config.toml
noise_aug = 0.01
win_length = 400
text_encoder_norm_position = "res_post"
shampoo_beta = 0.99
adamw_weight_decay_other_params = 0
Rows from block 6 of the text encoder of a small contrastive audio-text model, named by matrix and row number. Rows with one number belong to one neuron. Each number is 128 + 24 x the weight over its row's rms, rounded and kept within 0 to 255. All counts start at 0. Numbers have three digits each. After the name is the row's rms in percent of the matrix's.
After each neuron's rows are labels from the 100 texts, of 14848, where the neuron reaches its highest value: "tokens" is the input token at the peak. Only what is clearly more common there than usual is listed. The data: short read English sentences (LibriTTS-R).
# fc1: MLP up (text_encoder.blocks.6.mlp.fc1.weight, 768x128), inputs 0-127
# fc2: MLP down (text_encoder.blocks.6.mlp.fc2.weight, 128x768, transposed), outputs 0-127

fc1.649 096:094123119143121128111100109106147092093138133129101107138127126116110169136161139128158101093099122131106140139147158129135082139121118066148124092112160105143135129131125152103129096164148150150188075085120146104155097148118129095087120109155081138124167108115117103125157129091146128120159112125115122114132163083119128119119129117115128116068117131135062109121166127135106138134077
fc2.649 103:119113127128158141098100141175107147125114155068134135120098134106145119110128125109140108178117152159140132162141117132133117115141148155107176099155070143070150122162141102083151162138104094108146139121113129147107127143152156140136107108104135112137141142139190085154136161111139088092136117140144109152124109077133125135120134115095146145139126145103139127172142185095104156135111
tokens: "yes"

fc1.504 086:102146133165112119158148082082072134117138123153113103101129127144150120139130156110150123083170111166140098109121105126112135163094118146121159127128075106156119119159140160126120133136127102127129076116095096130116119129156150193133148139159129103153103148154127105126167095127146119105142094128103131084084159116117134158159149155093115094138124106123121110185111141093119106113135
fc2.504 095:152196133146153176150129160152164162128198154104121131113131119109153121151117155073144127132125124160113134160122139140145151110130135146137154098136126123127179111152139175174136096083134175150127137177146130141147116136130111128123122120103107151094088155148182120098123118117137116173122124122151123131096107138114099112163144133141124110112126141097136086156094127156137110099141
tokens: "are"; "ah"; "our"

fc1.671 119:147128115161155106099097105129147184138134138094145117156173121167124151098119099103118092100095152122113112116118144124160068138138134126158116129110124127163173126131161124096072123113180150144118149117134110118106107135103150136124120119127125146095117138150104098153154135087131116102096120068125137129116158121144142176098129110158102104120103155145141074131107111105085164103131
fc2.671 117:155129149126129115167109172063100131091146159095157118113125105151162168107124117093118106117145151158136116108112110133142127126145144141172092123121096123086113120151105109116092125131106091095145124131150141115102140137095136151117112117129157102137207102103145123161142142095096152108110105185066120097159113099137099112137140114121130108140144152124125108168108139127145159129146
tokens: "always"

fc1.359 108:130145126084171091104162110122116106154133145119166144121138141118142163199109166097116127145140106113098129088175143125139142104149130098119175129107171115106115116122120050137127110103133154120171120129144178117169154104080120135142157125093140124125154135113107128133152128159166119125096162150124159108170143135127149166098116140099142114142123116097122115141130154132140136108158
fc2.359 111:120100139125139141103117138083119172111101162162120120118132139100104144126142124151095154086140160139127085136126133132128096123118107127133129108131143193103121127166091103159083167134143115111089140114157130138089135093163145095131099146160131152113163139130168170084082098148132108102164123123116149092146172112109142115159105160111101113144130113118145159112158142094138130163155
tokens: "the"; "a"; "you"

fc1.527 088:096109115103099117102125140106122130095092100099141155118142188150123079130118108129108114130102092143069134141119094171102121087131082120099128134123152155119116131105126128137131161136111160153138115113144112132115157107091126120135109113141152147112153126169105149121129113128146125114098131095143131128177134112139121157126145131119103092184106097127148139124055159159170067119111
fc2.527 085:143169119084122155130120108102142108136148104134142124108062127133137166151146100128142109138179131119103144077106112108126117150110133157127159113124132147117089120124106094099093125173136161123158133153112117084123148156139120160130148128126160134177133127125108135166066127083119074091151132115139096110095151166116126098167164108150112140127085126159116111149136151114150113142134
tokens: "the"

fc1.587 115:112085117105079101111120140130176123173124166101132176131159164142103146116093112135130068113127153146102090133115131155121139156117143176137093116109144064161126151133111100123148141104119178088112129127102147106096150103140136129175120138099127157150121137125164119105140104128148111114142141147136126147097142145133123128151114117092172123118099093125095145156105142136152091117165
fc2.587 110:114171136111187127141128119144080173114111127131145134145096125121116128123133165122075143138134104102123100159119136151086172120109145113191097157130112135136139115131173127127148141086114090116090096104130128134111110141114070167147106135154129135138147142098102128101124118131115121133109143108179139087186082130164105165110123154134122126118143107164137129157096134148098148126148
tokens: "think"; "to"; "the"

fc1.455 094:088106096102088122155103117106127174159115104119094154102143157126143142138102136161122106144128108124094136088143142107129095123112127143126134110128126121101081114143082105111101096140054105153121143110190124119111067141081131142118131128137094139130126083152148131137135102111118140134112101113115144121172149108124106102110112097087152111121179156112173132162122141148147130119117
fc2.455 086:146186153068110131149140080144158115116123156133149106150103103150135079114120129138107116142123125129120130171079178151147143152117151117103113129134110155151152112093125115099120113129130108107160110147106170110124163128170128126163120124135141141132124179129110104135156156163117108117162102107193152159122123121087146157123091138132086125135114137129109179109147137123167140095138
tokens: "will"; "may"; "made"; "mean"

fc1.512 112:069092120116070134129155096136140157148118145069136081140150084095132164110124174124148139129133117080074133109102194145111107142115145151154160133136133145119131105097087071158099129130117118122172116125131120115177181112138137147133142117130126128117133122100122158135123139126131101150138132130094128138100145115110112149135151123107083143132140122102176149155124150138121114147139
fc2.512 112:127112138135180108128103142152161155125170138156175109115164119113134127134143138118101142151112096141143148105196114146131194166100070126121103151147086134117142080136181140108164148127123131100124141190125179115098112128107125115102123140116139114127164130134113074135128118159106141103141123141153095129140112097142107129134100131101145134160121170110145123145134152126109115109140
tokens: "sure"; "shall"; "you"; "should"

fc1.182 108:145154138168118088149148170143057129081088135099159120127112081131118125098146153065139098149106134127165146122096125139128137117134143167113142104111108140123109140111066147093140155106129164137119102145132179139130116134126167131141152149143122132126161113136095135121123136115136128134109124130114090111092126157102168181106166137147128110114089115114112121182104145139101142136135
fc2.182 121:141147105159127172108179109143131125140198135117108167175154133138145143136171164091139144111139137146094121159123146134139132127099079103141122147145137071174176127120136123151103125137140076125118145119144108157093133117100130134146147166096137113133122119136119150121128086094144143178156123132128148092104101154147088144097103131117136138148140104097118113149083113148144098156120
tokens: "<end>"; "she"

fc1.662 104:129123141098111153149093143119114132162150114156110151119100127126175116132137168103134132127118129109109097111159099113091149134155100162161132098130152118108109158151171055097135125121082114125100106161186133112151143092131162086133151090143110084141101146117118127164113141094096102115130134138132092141126141102128115118144125167116135133086108154116132111162121143127172166169141
fc2.662 107:125115166149151109095101122127119162166136167071128149111141110139097159119132112131143131104143126146097104132159139164118122125083110105086133099124091142152117121107116134149136116139171121156126093144149155138143103162129106122165166143107132171118107143084089119119121107126096157105134095116168168141137100120090117118108137133102092101163109142125187107125124133145117154055141
tokens: "many"; "you"; "dear"

fc1.735 100:102142108150155127132164157121151148130104114129122064106181150098157124123146133168111106119134144110151144144101129101151096120130123127134112116148129148138120145112106101136128137127143152156121150114086100103085143107108086119160119145094097087103136101105096118109131103098113087162124142188117139082131159125117104102144121155143123191135095169114108172101137147134164117100100
fc2.735 114:147161122099136088119129114171110111197128133100137087102127160146142111144140109117133145116158117119100132138129114169149117109135144117102155118088134125081101110154116096155107163104137132143098106122072108109157176147160085118135120092150146159145102130093129133108102165130117150139128141119109090165140152125174129159136170149148107140163083140168147118132107141105142126136165
tokens: "<end>"

fc1.94 093:125128139109156137168140120154110096126115090116115169106089123127119119130134137144086113147123141142167125137119079142123186142182142076147109096174144150126135128159143178137141149102142124099130103144107132149137158146132112139113080140114114104123114124162155142127129140181098119128114081080125119116119135162110131077132138093095176167170114105121095108128122108117096141149146
fc2.94 089:147133112095075109083138153123156107124169146132087132141154110169148163094156139146160145108133137135141077137123127100121131160135096161127149143134080127143116141127152095153130129101122127121103143073134126140151153123135149166158120103120098168147152121137105127147139131107115137145117137147116149144188116167127050127152090123145132108093121154151143104098160102138151105151167
tokens: "why"

fc1.751 109:143107177083168157125113152145145130147157109143103138132157113133079092132120139140123176176099132158175108119150137143112105160152093116140158124142086145143145145133125132110109128100161139134130111099139123128092131158087108124184133126147121177147152164123158147111080091162132118109099117143154078130144127160141115141135144122114100119163123107117118122107160184142166126110136
fc2.751 111:091150138126136154166063130129099138159132107195153128077122125101104139150133117134072134158125128101114112133153143121111088102089138132145146132112155106119194092139116142146102109098155109107162142137147106158155140121172137119150117116138050108138090161118174115111115130128117148111142161143122152163146153112146105125110126123096158142130137146129108112147118159112133116116110
tokens: "was"

fc1.530 118:104129128124137122143121104168088130148101088156113137155165082084148112129120137129090085132149080137147087105081079171140140130147125126105128129089120165139102116121162127106117135135107087115155108120117174108094109123145149076125123141145144132103125082118147156142087126138108111114111113124163134102104148117107117163080114094147152151108108133137112108129165130085111151096135
fc2.530 114:159109127140161144149157087160129124147128140122122111148115168154155108122156127158167116098102134152137164146135144152130126106086137124149123117147137097119083078139121102164165123145144085117160068096107117140133131136124144091157148111108144114110090112125153121083127111094172123085089149139076123148150115100113138159150149124191111142127130121121147117093119134148167096116129
tokens: "was"

fc1.295 071:134102126108131134116110100108117095123097078129139107137168121086124107134128171114136118081130159102129111119164148143117141126131097151145165139171104149128124111126108130106159161145124130063155170135123171093147160126143114111152142147102119125107098167099142153160166108140129152158172164132126104116137119145123143133139142134098116183088161107149125155093116096134169144155173
fc2.295 086:120125112142095155149110108138103132117099138121157146139115113131124085100159101100141111105137124113140147098160122122157099103114118117150168131114156114139146122108160135082139102123116172107167116106157114076070156157172138146132100075094100130141102102125108102138137113130164161165141075176096115114098135123159143107132151076105100108145137127114117106125154118132119141081112
tokens: "cannot"; "tell"

fc1.567 074:100066192113109130122138150157127146116117137103129127155127134098150145150124116109171131101122122087128122134160119113146086141122081161158108124104154133103114131163092099159114117185135145149131146154131109112155066128156106144136138102130068118132096120161139096140174121139132121180140104125132087132128112146131117167115127111123122132191124119122172114119123128173137140122141
fc2.567 084:164109144091120110083114121087157114106188174116094141132161135118156127128079103116134158105142153111089152107145114087110144187115083141124134118099113139113161134137111118099077112114118128145166140163145127132093100126133147124104126105167164108119103090117134116138115140128136158127136127113092133136116160105144118122197128103116150155164138134087140149136075118114122136129130
tokens: "only"; "sure"; "am"

fc1.411 117:116160113143157104141110122160146173124135079145142084156137114133126154162117149187161129164132124096121126138148131144161091116131105141105126138087147143131106131126198124119138163096133114139093076138134136105111102087154114156117088128117121115099098115148128148073129140104154114148137124125123153095100127124148112110142132153096062100147136088135143128088108126120109119085113
fc2.411 107:126075122104107173158092117139140140104130075124122160114160103111076140104113136149095117092169162129131106097139147115157125142122149142140143114115106124161086154099145153138133120137108121126147105109128120101139109126096187116131078151103130103111083130124157124111113124114172123092119130144135144156127115117130119131134089137110155196109084152134169135127154163097164152146104
tokens: "was"

fc1.89 085:097131199142099119100136117149162181113138127147118127122114107149134141119136088116140147094118125124138114153144114091088129158113115110140114110082154123117125141140126119124157127139096159148169192070125138116160167169110136116110131140097115152120115104151141136118105077118115142128114167141095118078175130142152087139175125154131084143108133119170086127125127129135133105107135
fc2.89 084:123142096102060114141090099153136139152133093146138107135114096114148178105136118122154113151133101153114179092109151134133111128117107152102100144101108095146116111126145181110093127128151133132139110153131133165135138131118113151115112139153103126155079123141134124123118113124151188162121095108165166110112115159107152113152067142130116099112107129103095160143080098100131153098111
tokens: "indeed"; "think"; "exactly"

fc1.249 096:119160130147088121133145148178104131133112112126155140116118105122140089170124146099138115204114098123111101159131109136141106108091133127096115117133125136144165084140127119147094119112122095143119121149106122133126176117138117131118099130133077116132124149125157129071111174070120107141138137164132135132115155106104109127108161122125120096095094111112143130173077155179120126085088
fc2.249 100:164127136126148109151167108124154132132164106150160083097133145125114144116207114171140077078131097135134132126093140145113151131147108142165156145153081124084173115126129116158132117105111150144105114071090127115139099125112150121129110157134153146126113144142134086177121099162141111088142104149141141118142112142142110095150107162115130124108147119168148135152110104109125137141165
tokens: "to"

fc1.637 093:182114131097155147146135149104101094123086111108137147149135124139157141144136102170115123137131121141157105155135119111131096155163123132127128104036141145121122150125142072154122153097134106112100163126129141137121141110158130111145126109093104137120108130201145129095129110134113107161151101108154148145094111156133120147116113098114139119050135113082152144135128124172111149123129
fc2.637 109:149175149137119107084161148131155131150154127148119181107146166126138129150133158104144141127124149140091144134116152134087147109108168120176136178152132121118165143097135141149172128067171128162120086111127122093151131090143098123120124140156161119132136132090144135142127168095129151118141126117138152148134142117159144136160164134144149134188141125131121129104109112077146105166085
tokens: "see"; "he"

fc1.276 081:112171123154073144136098118124086121156145161126116140179141167127121067132100133157138106142127112145162125150152121122117112093115145127120113129109122141136116127111116126109144127145054126114113159163136155143117098164133099102125116145103160121123134080118146128144119170142145143135120092123118164183139141104114146105188128117083128126112203126129158143128152106152122095120105
fc2.276 087:102167152141096138081106139123093120154066110146122087087115096145122148119124120152165122118145123139123149176142160121143123144145133155170104140140128139097132156120159103157140083166107157119100163120097072148132135101107100141120175118140089096118146142135128145146107110086139097107112108125156150119145107102109153128136135098106114113166147177112152129158093133124140144149096
tokens: "then"

fc1.260 095:117103134165096101153132096101141085159121121116138169118118115158135128092095147115119099177136161117149141097107093158128112137120114093116110103081093119174143104114145112136117150112123177134129093111115092102117109098133118135144135086169124115124084142161115153141099142151154130121094125114123150106120108167142161118158132134158104103172111135154131132083122193133133159098108
fc2.260 099:130122117116161098088107142131144168148146078147106140162142150130141171127136118166105128109140088160157152172081140110102104114114150157176105146131137119168134110163152168157147133101129115127134107152146110121165150121099138131111124135105130146126101156141150128096133105090144145101124144110088060112141135127126070141113140133127125168101103129113110158124161138123114181155165
tokens: "to"; "for"

fc1.173 110:141120143115109122192175127156149120116118153124132089112123158120139111179138121163176154106162125095089131138117119074135135084140129129135126136099138163110122173101105119112140142119159128122120122127096136120163110162137131135151119131146161128159141112150148146119126155128120096152139162167127120137092150088174107093143117049109140154106091101082122099150110145130136098137128
fc2.173 099:112091138126134170117105145112102142170157133113113111138134117117141130116099113116121116117166091105132086118118111119143145161125108157147152077148103147096134134134100129114120111156119153103129160097147145162108108091100179132143145121131120152093113174144092074113157087104113125157151121108146130148149105086071138155145084153161162112115091138156165123098124116163147100150127
tokens: "sure"

fc1.318 123:173124140093095181126133116102123117102123139110172151146135147149106148125151157132131151094158162133110130165154129118123142173180084120132102145097142133112104128191164081099134113132094140132060110148146120145122087135151130143128077101158164141158108120108121126120117122143110101099144164149079134103141124133121140167128145123116125138133088129118129133102141090163151103132125
fc2.318 102:140126139118116125175141114140156090140085139122138160175185139100148139121116142171129126131102106104120147074147120130088107103110158124121085131123144140169131145132105178149109092103107095151149098101152143100142177125116091157156138143085113151099135150087117105119093103129122151070117143135131112126130094140122084109098126130138141141115121102095091133119168119113107122108146
tokens: "i"

fc1.36 084:144104118119173151111119165103086155107144144165140119075128133175127109106130135103124130134140193095112155148129114121100147101162168143119121136142163106094126141118135146150159062115135126104140121177113128163106143138136098155127106150153123074122156102154129154164170151141122112130139119096138162077103134119104104110140156147105119093138147133134125137117139114105159127121078
fc2.36 083:111154126084131117120139108128185131123131116131117129135086156087106128152106120116103089097143097127163137186143151121128136161145119118108153144156131158113119085111162091135127094170155144064131126115174103098114148134090152182162151135099114146146123133144113117086142133150117137122116168153149139129167106166132119124122115126135137150136110113162119157115062118144150092145143
tokens: "at"; "the"

fc1.559 092:146114128114114092118120100110108123130120067111109150209113094121111116090156159107117102142124129124154140158068123129152125111114141127167158135116159118080085140120155141122143162112131154092143131116098142080162144165176090099133140100097137146138144151167152146105151132097107107134146135146143149131191147116126115137149125110146126145131140122119157123141094110159130155103114
fc2.559 089:105093104117144120093104142174113109138143157149124120123092121124116158136105144146169154152111142133174135129154073152108137140118136130115136150095142168130126136161074121102166130093120108141112102132171145119074129121113106130119166126108145154145054179117168127128142103149137122126135131118092085100148145087127146126088169138137115122111177131138143166123092136118129140119156
tokens: "she"; "see"

fc1.59 091:122143191104115128182133136105143124129132073140105174146097116115147120169149157146159134165134124106170139104162112154166146099143100097114143067157142116146151152118104107101155103157113126115109145136123107145132133141135110128130116129128107106154127088088127093124106101111155115118132144093137150170093082138149113093158127145123117109148163122125090183105141151168126120122123
fc2.59 089:110127141142085158153107145165119139084120120121134149139139118177104142141171074186128115155165146150143133125096089169080134129119163114149130140115118121095143117134140146123127136101098125132135141183134126139126132115138095114121125106105101155130120159150110158120095132118142163117084130145097108171148131123102123148088151130163098137142156115121099080151136118107207107124112
tokens: "<end>"; "the"

fc1.566 071:126143072126111174126161104157124128153119084089119135113101183135095121161169162174177122127104117150137107113092123105137126096132127144107156125101111110119155147095140133146102115110132157126136133103094154094172136135099127141095122145136142152129133171175119132152149108115109125164117129092135101134102141089103103128089119151124146124163151129185128152119129184103111118103131
fc2.566 072:130119160124129163137137125119121094126135135079072095131188117129133146095148126119102117130115117148143104121134115125148159113146133156104132084148120125147102179098103151143148161133136105127104141113091162144145162153114095069112159122137130103157160124093140126153147104132154166112153140133090135106156156156089130098143114082099096086106158141122098135114132167181142123135103
tokens: "to"

fc1.39 107:117092143128123135140172130137134122122148126103164165136136139145125125095129154143110074131104122142107126122128126077120121126097159147154149094146118090194106151124165127130155158134100114096128117151134130160114149160142168103082154125151119079150142175118121152103131124151141117167154103117127109152126141162154149094183126107108169154146129075148152133143135151128170084113133
fc2.39 103:092102165123093110132104123154120129148149161175119147171101117136100155125120162124117181131129160116119117120121120158146182135105118101124127147175076110099127108163137153105115123121090127099126103120128184135121146120149132088180118129107119141146101136116134087112124138166098101136149130134123094123119162096147136151126089100159122162104135176139117086150115131146090147160160
tokens: "dear"; "do"; "you"; "did"

fc1.206 100:112128104102135136112134098127143149156142148130138141140157119149164128163124115149119096130176138090111115145163102152121145115158132131172148130135103132125120127136160132149169126130133103135120116092124170158160104110156111117188100122139138089113085141107125123113144101102129098125129140103117129122128133106141188205091060139124142126096125104139147146123128097097137101204123
fc2.206 113:128151150111163126154081136155168114128099104123111139137116146141138155127116145134121107091108156135124139104090157118148121118091158086149075093136133125110084157123112140142181144116123102129115093150148093088101140123140170132125148184093149141110111088138158160151139123125139137092168153113143128137150134137103131110106123122107099132129073120130146103094087171138100153119179
tokens: "not"; "did"; "the"

fc1.683 078:117126153130084109097125115158130127139128165128135148115135151139151098114135106123147120133103161099122107122088097133094084128133097130117167067161119091150107133121119117152102135083115139126133155096166126111132146161130125171164084135133158152116128146111126104107142128151108149113112112060126133127132201134051104173147118138124155147100153153090129114141109102127117118125127
fc2.683 081:113079114142118114129120141101194121133120172164094102113128142092144126105133163162101138113130149117085162169099151116138140093175182134158108127133141104117159120130169137155119117163117156133144146112144119124176156097094095080103138147088138129122109157139157106125096129138164129135105112160124143105087130153133144124143144103144131086118116113131123143122113157129111101176164
tokens: "like"; "it"

fc1.695 093:136126140110136129104124148144095108126114111134098128131157158115121124092141111138155162174138138157133162155116072107108118129122144125138179133127101117109138160156112150151111106109148126168083086103125095135171130154138153084115114094135062118148147111138111142151114104128136134149099151140148187139142169118080117137119147129130147078175086127119093122105140148164115103118098
fc2.695 089:144180160126148130169155141145176159156083142141152127126074103094119135155111165126104108115096108147168152139142133118126129116117125184122139138084135131148121124135102122143159109140097141141150166109146117119160137137128157120156142131117156121130170095121145091094091143140061150128131131090174143088141117095134127121123177149109114170109151117130146083156120129105129146120138
tokens: "replied"

fc1.727 078:151127155092124108132135127108130139122114145143143102146118110107129144124130129104121145152164078138111125109098151131084139125140118090160133122117144143110090089086125147132075149119100156158146124142153129075124120128112125137108141163139158181097126132102075143130154098148172130154130158119114115152131162114121138147185150071097101109121161164175136098103130123095112117181141
fc2.727 086:124150156137159104097085118141147146097150178120131134136112137171139104161099173182130113087102123140140152100145120115135111130133151157109141145163106115117195138114144105106139132157146114105128156150139134117189093147128090167133141114130069089128114106095134103092087151139114119131134125157108083091141120132120130104117168120141089111155112101126142153140136148151128149097124
tokens: "will"; "can"; "mean"

fc1.675 091:153110126130122102107127161133117142099102134101121152118170116180145143135148150107103109151130084080131142084116111111083181168151155146141153150152135119120115152145147130132145140168150135136167142164104137112145140098140108113111111124119117116109111113158137157101146088150132133104175111099158158144109138158156129128142096064131122143162137121139097142146071104086141172128157
fc2.675 101:162137109133114116141136091102147126087146170113105140120136127086124089123128109125119128134092161132134119137121132152150129072149129114146126081180092127079194123096126110120106121157141152128086112154125158142096088118106154142141141134116125130155147112097167140141120093131115139123142084154115163156155144073167117108171140135173142099150133154113138115110102127136124139097081
tokens: "why"

fc1.279 094:153122127127123126133116083100141104115201163127125109116151133078127167147152118151152141110104138165131059120123179083120151179104141173117106080102149126119125131112111109123122135111136120188139131122138097139111088149122148149122179116120133114124150145168126115121135174134140137152159131108129145102122142155163093160087121144159117123136132146160084117112117137102127121118123
fc2.279 098:154138105103124143167127143155142138132113119128078098186164154129095124114122139126079127113182108139144200142144091142107133102132151111127090181174104117161147112114113124159180123149134134149141106128086120135177164099139132120111115146135115109133123099133124148137097133099148141139131122164151102113139136094133113146110115142112140145140106115108124090170127080139141139076137
tokens: "so"

fc1.256 109:136124102174162123181112139110115114104138181122111109135127108115152119067148121106154145110117100120134136108101167141131050126154130128137142141134109085080144094103113117121112149145132121161141129152157091179137131119119124122140149133147169163129103159140139105148133157133147136103122117095150119106138138121122144103081151115111139096097162073106100097103121138096109114175128
fc2.256 097:146112141121161102153146159123163129097131123094111154152070116093112094144149127131157141126093141188119129100098138100124192129111139123115097123140114136122124158144110116112142098098112086172099133129093105129165162150130096148114156122126127152100162136147146131113063115124161146091078140164132113161156143097141092119156110113131114163120105147136143145145106149130157116114111
tokens: "<end>"

fc1.354 091:144152162171088159144044141129151112139155118165117158103083111096105112151168133126153096178120118108126129123121144146138106109115130126137147117120129160120142104143099115115134152130107162136125149142102127128160142104139124166122126144127128117062093128134133179116151119128120132139089124147100153135100120097123092118121153131143170099154139122107095180105165132112148070154123
fc2.354 088:087134149130150136172162091154081153113100143152159110125156130149152155140151120143088159105146114156120063112148124157120119161147131123098092145169113153167116119136160139144152099122139090132120106131113116113109163113127069080125134101106115132164196122145109106132135122143131143151122127139139090114182168125136139134145116111104132113099106127151127182157131130149102139127122
tokens: "<end>"

fc1.13 102:132124107104082098128102103122091149111124105102145148080129132160134087130126128121117151091152105140129159157141109093134119113115160137165119119141115148140077107152111151103091128146090098103124095106162121106183091156151134124170144169149142152151153099114141131177109130136130171126124114138123096156145133114156152116127119103092133181143172103124127143157161157147154131101156
fc2.13 101:104101180183123148145129149149114142122185106125121135147123120125111135096150134073134101168112087122168109123120126132119124142174105098085105127121144115147138131093097140129123116130143167112170137161121137143109144137099163159105120105137064123137156143126094155066109096142093128138115077122113123102106142120090098124161147134153116103112156119143087104144155153111117139127127
tokens: "then"

fc1.582 096:171175100099127115126133172117164165146165122130183100150139129144130109119142100161127122126126156131179132147145155126145135162120129168135136142161139116137073122132125128191141168094156162074116141122161130157148138136141148153122131111124132159166149163107081137146140101113145158113108133135095111119134149131128077142133129195112102124115164107155123117145115119128153130101106
fc2.582 094:162096090155107157098125136092080109127104144143098132115099141138100125116151160150140093124122157140120121142136143133134111117110146139153150115117121124064086155105115097165104135134116083119148131109146186085127152078137095125090086102099145143142148131103151143146133089156109171116144103102097134137136129119131144137133110134156134209145128118133132101122115115154141156170115
tokens: "<end>"

fc1.579 106:105127140119087138136165148134145147131109133121107104083159166087125122095189128104110091125143136116121116127149166185118101160092136139124148120113119088141121125119145104137150144154137093133120122136088139115140124134168141097147078138115123078120091125134100133144192116147127107130161133114110120105095139151119102086153151124097124073106116122162148154139119151104145100154075
fc2.579 111:134121162126139140160124057159161143121137083127140115136139149125067143086115123144122146161142139128108151093167166114140180143115104126133155143210104138145149135173160191135126154112108111118152107133145143115140133110123124149090160118118147133118151162136084123122122115128142129127098126112098148164157104126143126108149103121140153143159115157151125143153075141140143104144137
tokens: "tell"; "come"; "got"

fc1.67 085:142089162148088155094149115188152119151117164135146112136135136120115166154110165172125166105111161085106130137145116132122110149144110147169153109137162147125137116092115134112120124160170169119085164130118128101120112105123082161147160124155143122158135154139129131136173116132163099128142152151111155088117124134120111164079183081105126129150111126130121154149124144153118100148117
fc2.67 098:121132148123140120129126120120116168161154100162114106127098120139149154128112149113142155205149129114090134112151094163131148104134102145113082153105100112094140133168161122157091103153148123111168155119097128133111123142078098133119112115122147131152119097124080136176093164129115113149072102118138113109131144135159081118134144119101133111161141127152165133131145089100086105154109
tokens: "know"; "sure"; "feel"; "told"

fc1.473 102:154131105102160175121139112118110123121093095092129091143125095106172152122099113132147098121145148137164121181155111122084163122151108101124089135154146093114136119139098133151135108138099165132150099146133107138109152119113108128144188123134112098114123123183106146142121123129141129147124110129161129103108121155167078105159131177102106161145116136122157096103119124103110147070171
fc2.473 102:117100133120143148113131166115124163106161142169133142082142100116193131120133167091130141128134152128093134136119104124140117107162135124143101141115140186113109141134149121125110177130134110095096136085155116132121123161096098121085138089126066145152083129121146145118113138110108130140115092112080132111141137136123103120170139143143156156161128106109086156135156072122137133182130
tokens: "indeed"

fc1.668 101:116113119133149131144153147124158112152084159118134126185131122128084103076126098106129131108142112120129115122093084142141102146107101131157104130147103152143099124114156101148070161096092145160132150123173143166110126103125146122132118098124103180104142153145182093174099094149138133122089137108146143115146140147113132125110138120140197089087131115133116134127127146130109100102115
fc2.668 095:111157144140164142121116129072158107090149145125128131087113142132119149136134157111127139109161148139108130153122149168147103101146106207119083135140110111128112120126147187150127111119137093102125130089153142140097157115117113147141149150121163094143134109132076128087112090141095111113118105093116179145115121109129119093131159099106165176159143103126115099140131105145115149164113
tokens: "i"

fc1.254 088:136157139155075139155127115104128131139114121153074108149136104167140109089091115143126089176150115151151131131148106131104141120132132098102126091117146128105142118097113101139136156158148126140105163122085098096137164135105121149109177123112147111123179161134071135118120089164127161122151138141153134115135107148083126128105115087112152101091160099154145160138100113157152108096149
fc2.254 091:139103143115101148158126158126169140117090105126104176159116121132153130172113118111137144080143122175147098122116124115108169097068136129112151137114094118128112116123132101074100084094114135098139090150161148107117097122109158130137113127060155151118161123135082159139202145115147104113118125128108110143148136143135123113117111099142145162116131140157123130134151140136139131175143
tokens: "back"

fc1.258 112:127110160101114139139136118118137128146102100101102127126139122074148153153106135129115112151125128111159133123127084164121119111098108174114111125123142124086152109100162065126152161062122131117128145102127105107122155163140150147155081131128136130103157110124155098153146078168161095117107124103149162137118129143116161112124095174144132119099172149098127153170105112088087139139130
fc2.258 117:161158109147161134078133193120121142142135144132154135141134120126113140132079126150125127084169117109123099131120124116104113130074130097154093115098117084191113049122154097153104105127113071129112121138129139128119118117151110097143119123129142100142116121132161127115174142134120115153103176080133104138112110143082134087172142137132140131127132100149117138122103146140160123129105
tokens: "not"; "be"

fc1.149 087:156119110152127074136170127158126115099101141164066107149109135107136143121142112124136103136149110117141139118091110101132112125119158134157097122116061101120127136132144134127108160124126180144134107113091167123080155133117115171117164122164128110152133130101138124163087141144117159100148117100113115110145153140125146099183089091109127117115123101077141122146121132154175102148170
fc2.149 097:117144134112144173131101099096149144111160146126122147118150092134120128110125095137140059121142122169130101112116146150112150181130126161128159155168113102109138110103106120151144138122112138134125129142177154187149120125134115099127106154122115103111108124185127132129140107148128127149097132119149167135183167129115092156118133121093142141131091139140077180135103147075105102143088
tokens: "is"; "it"; "she"; "a"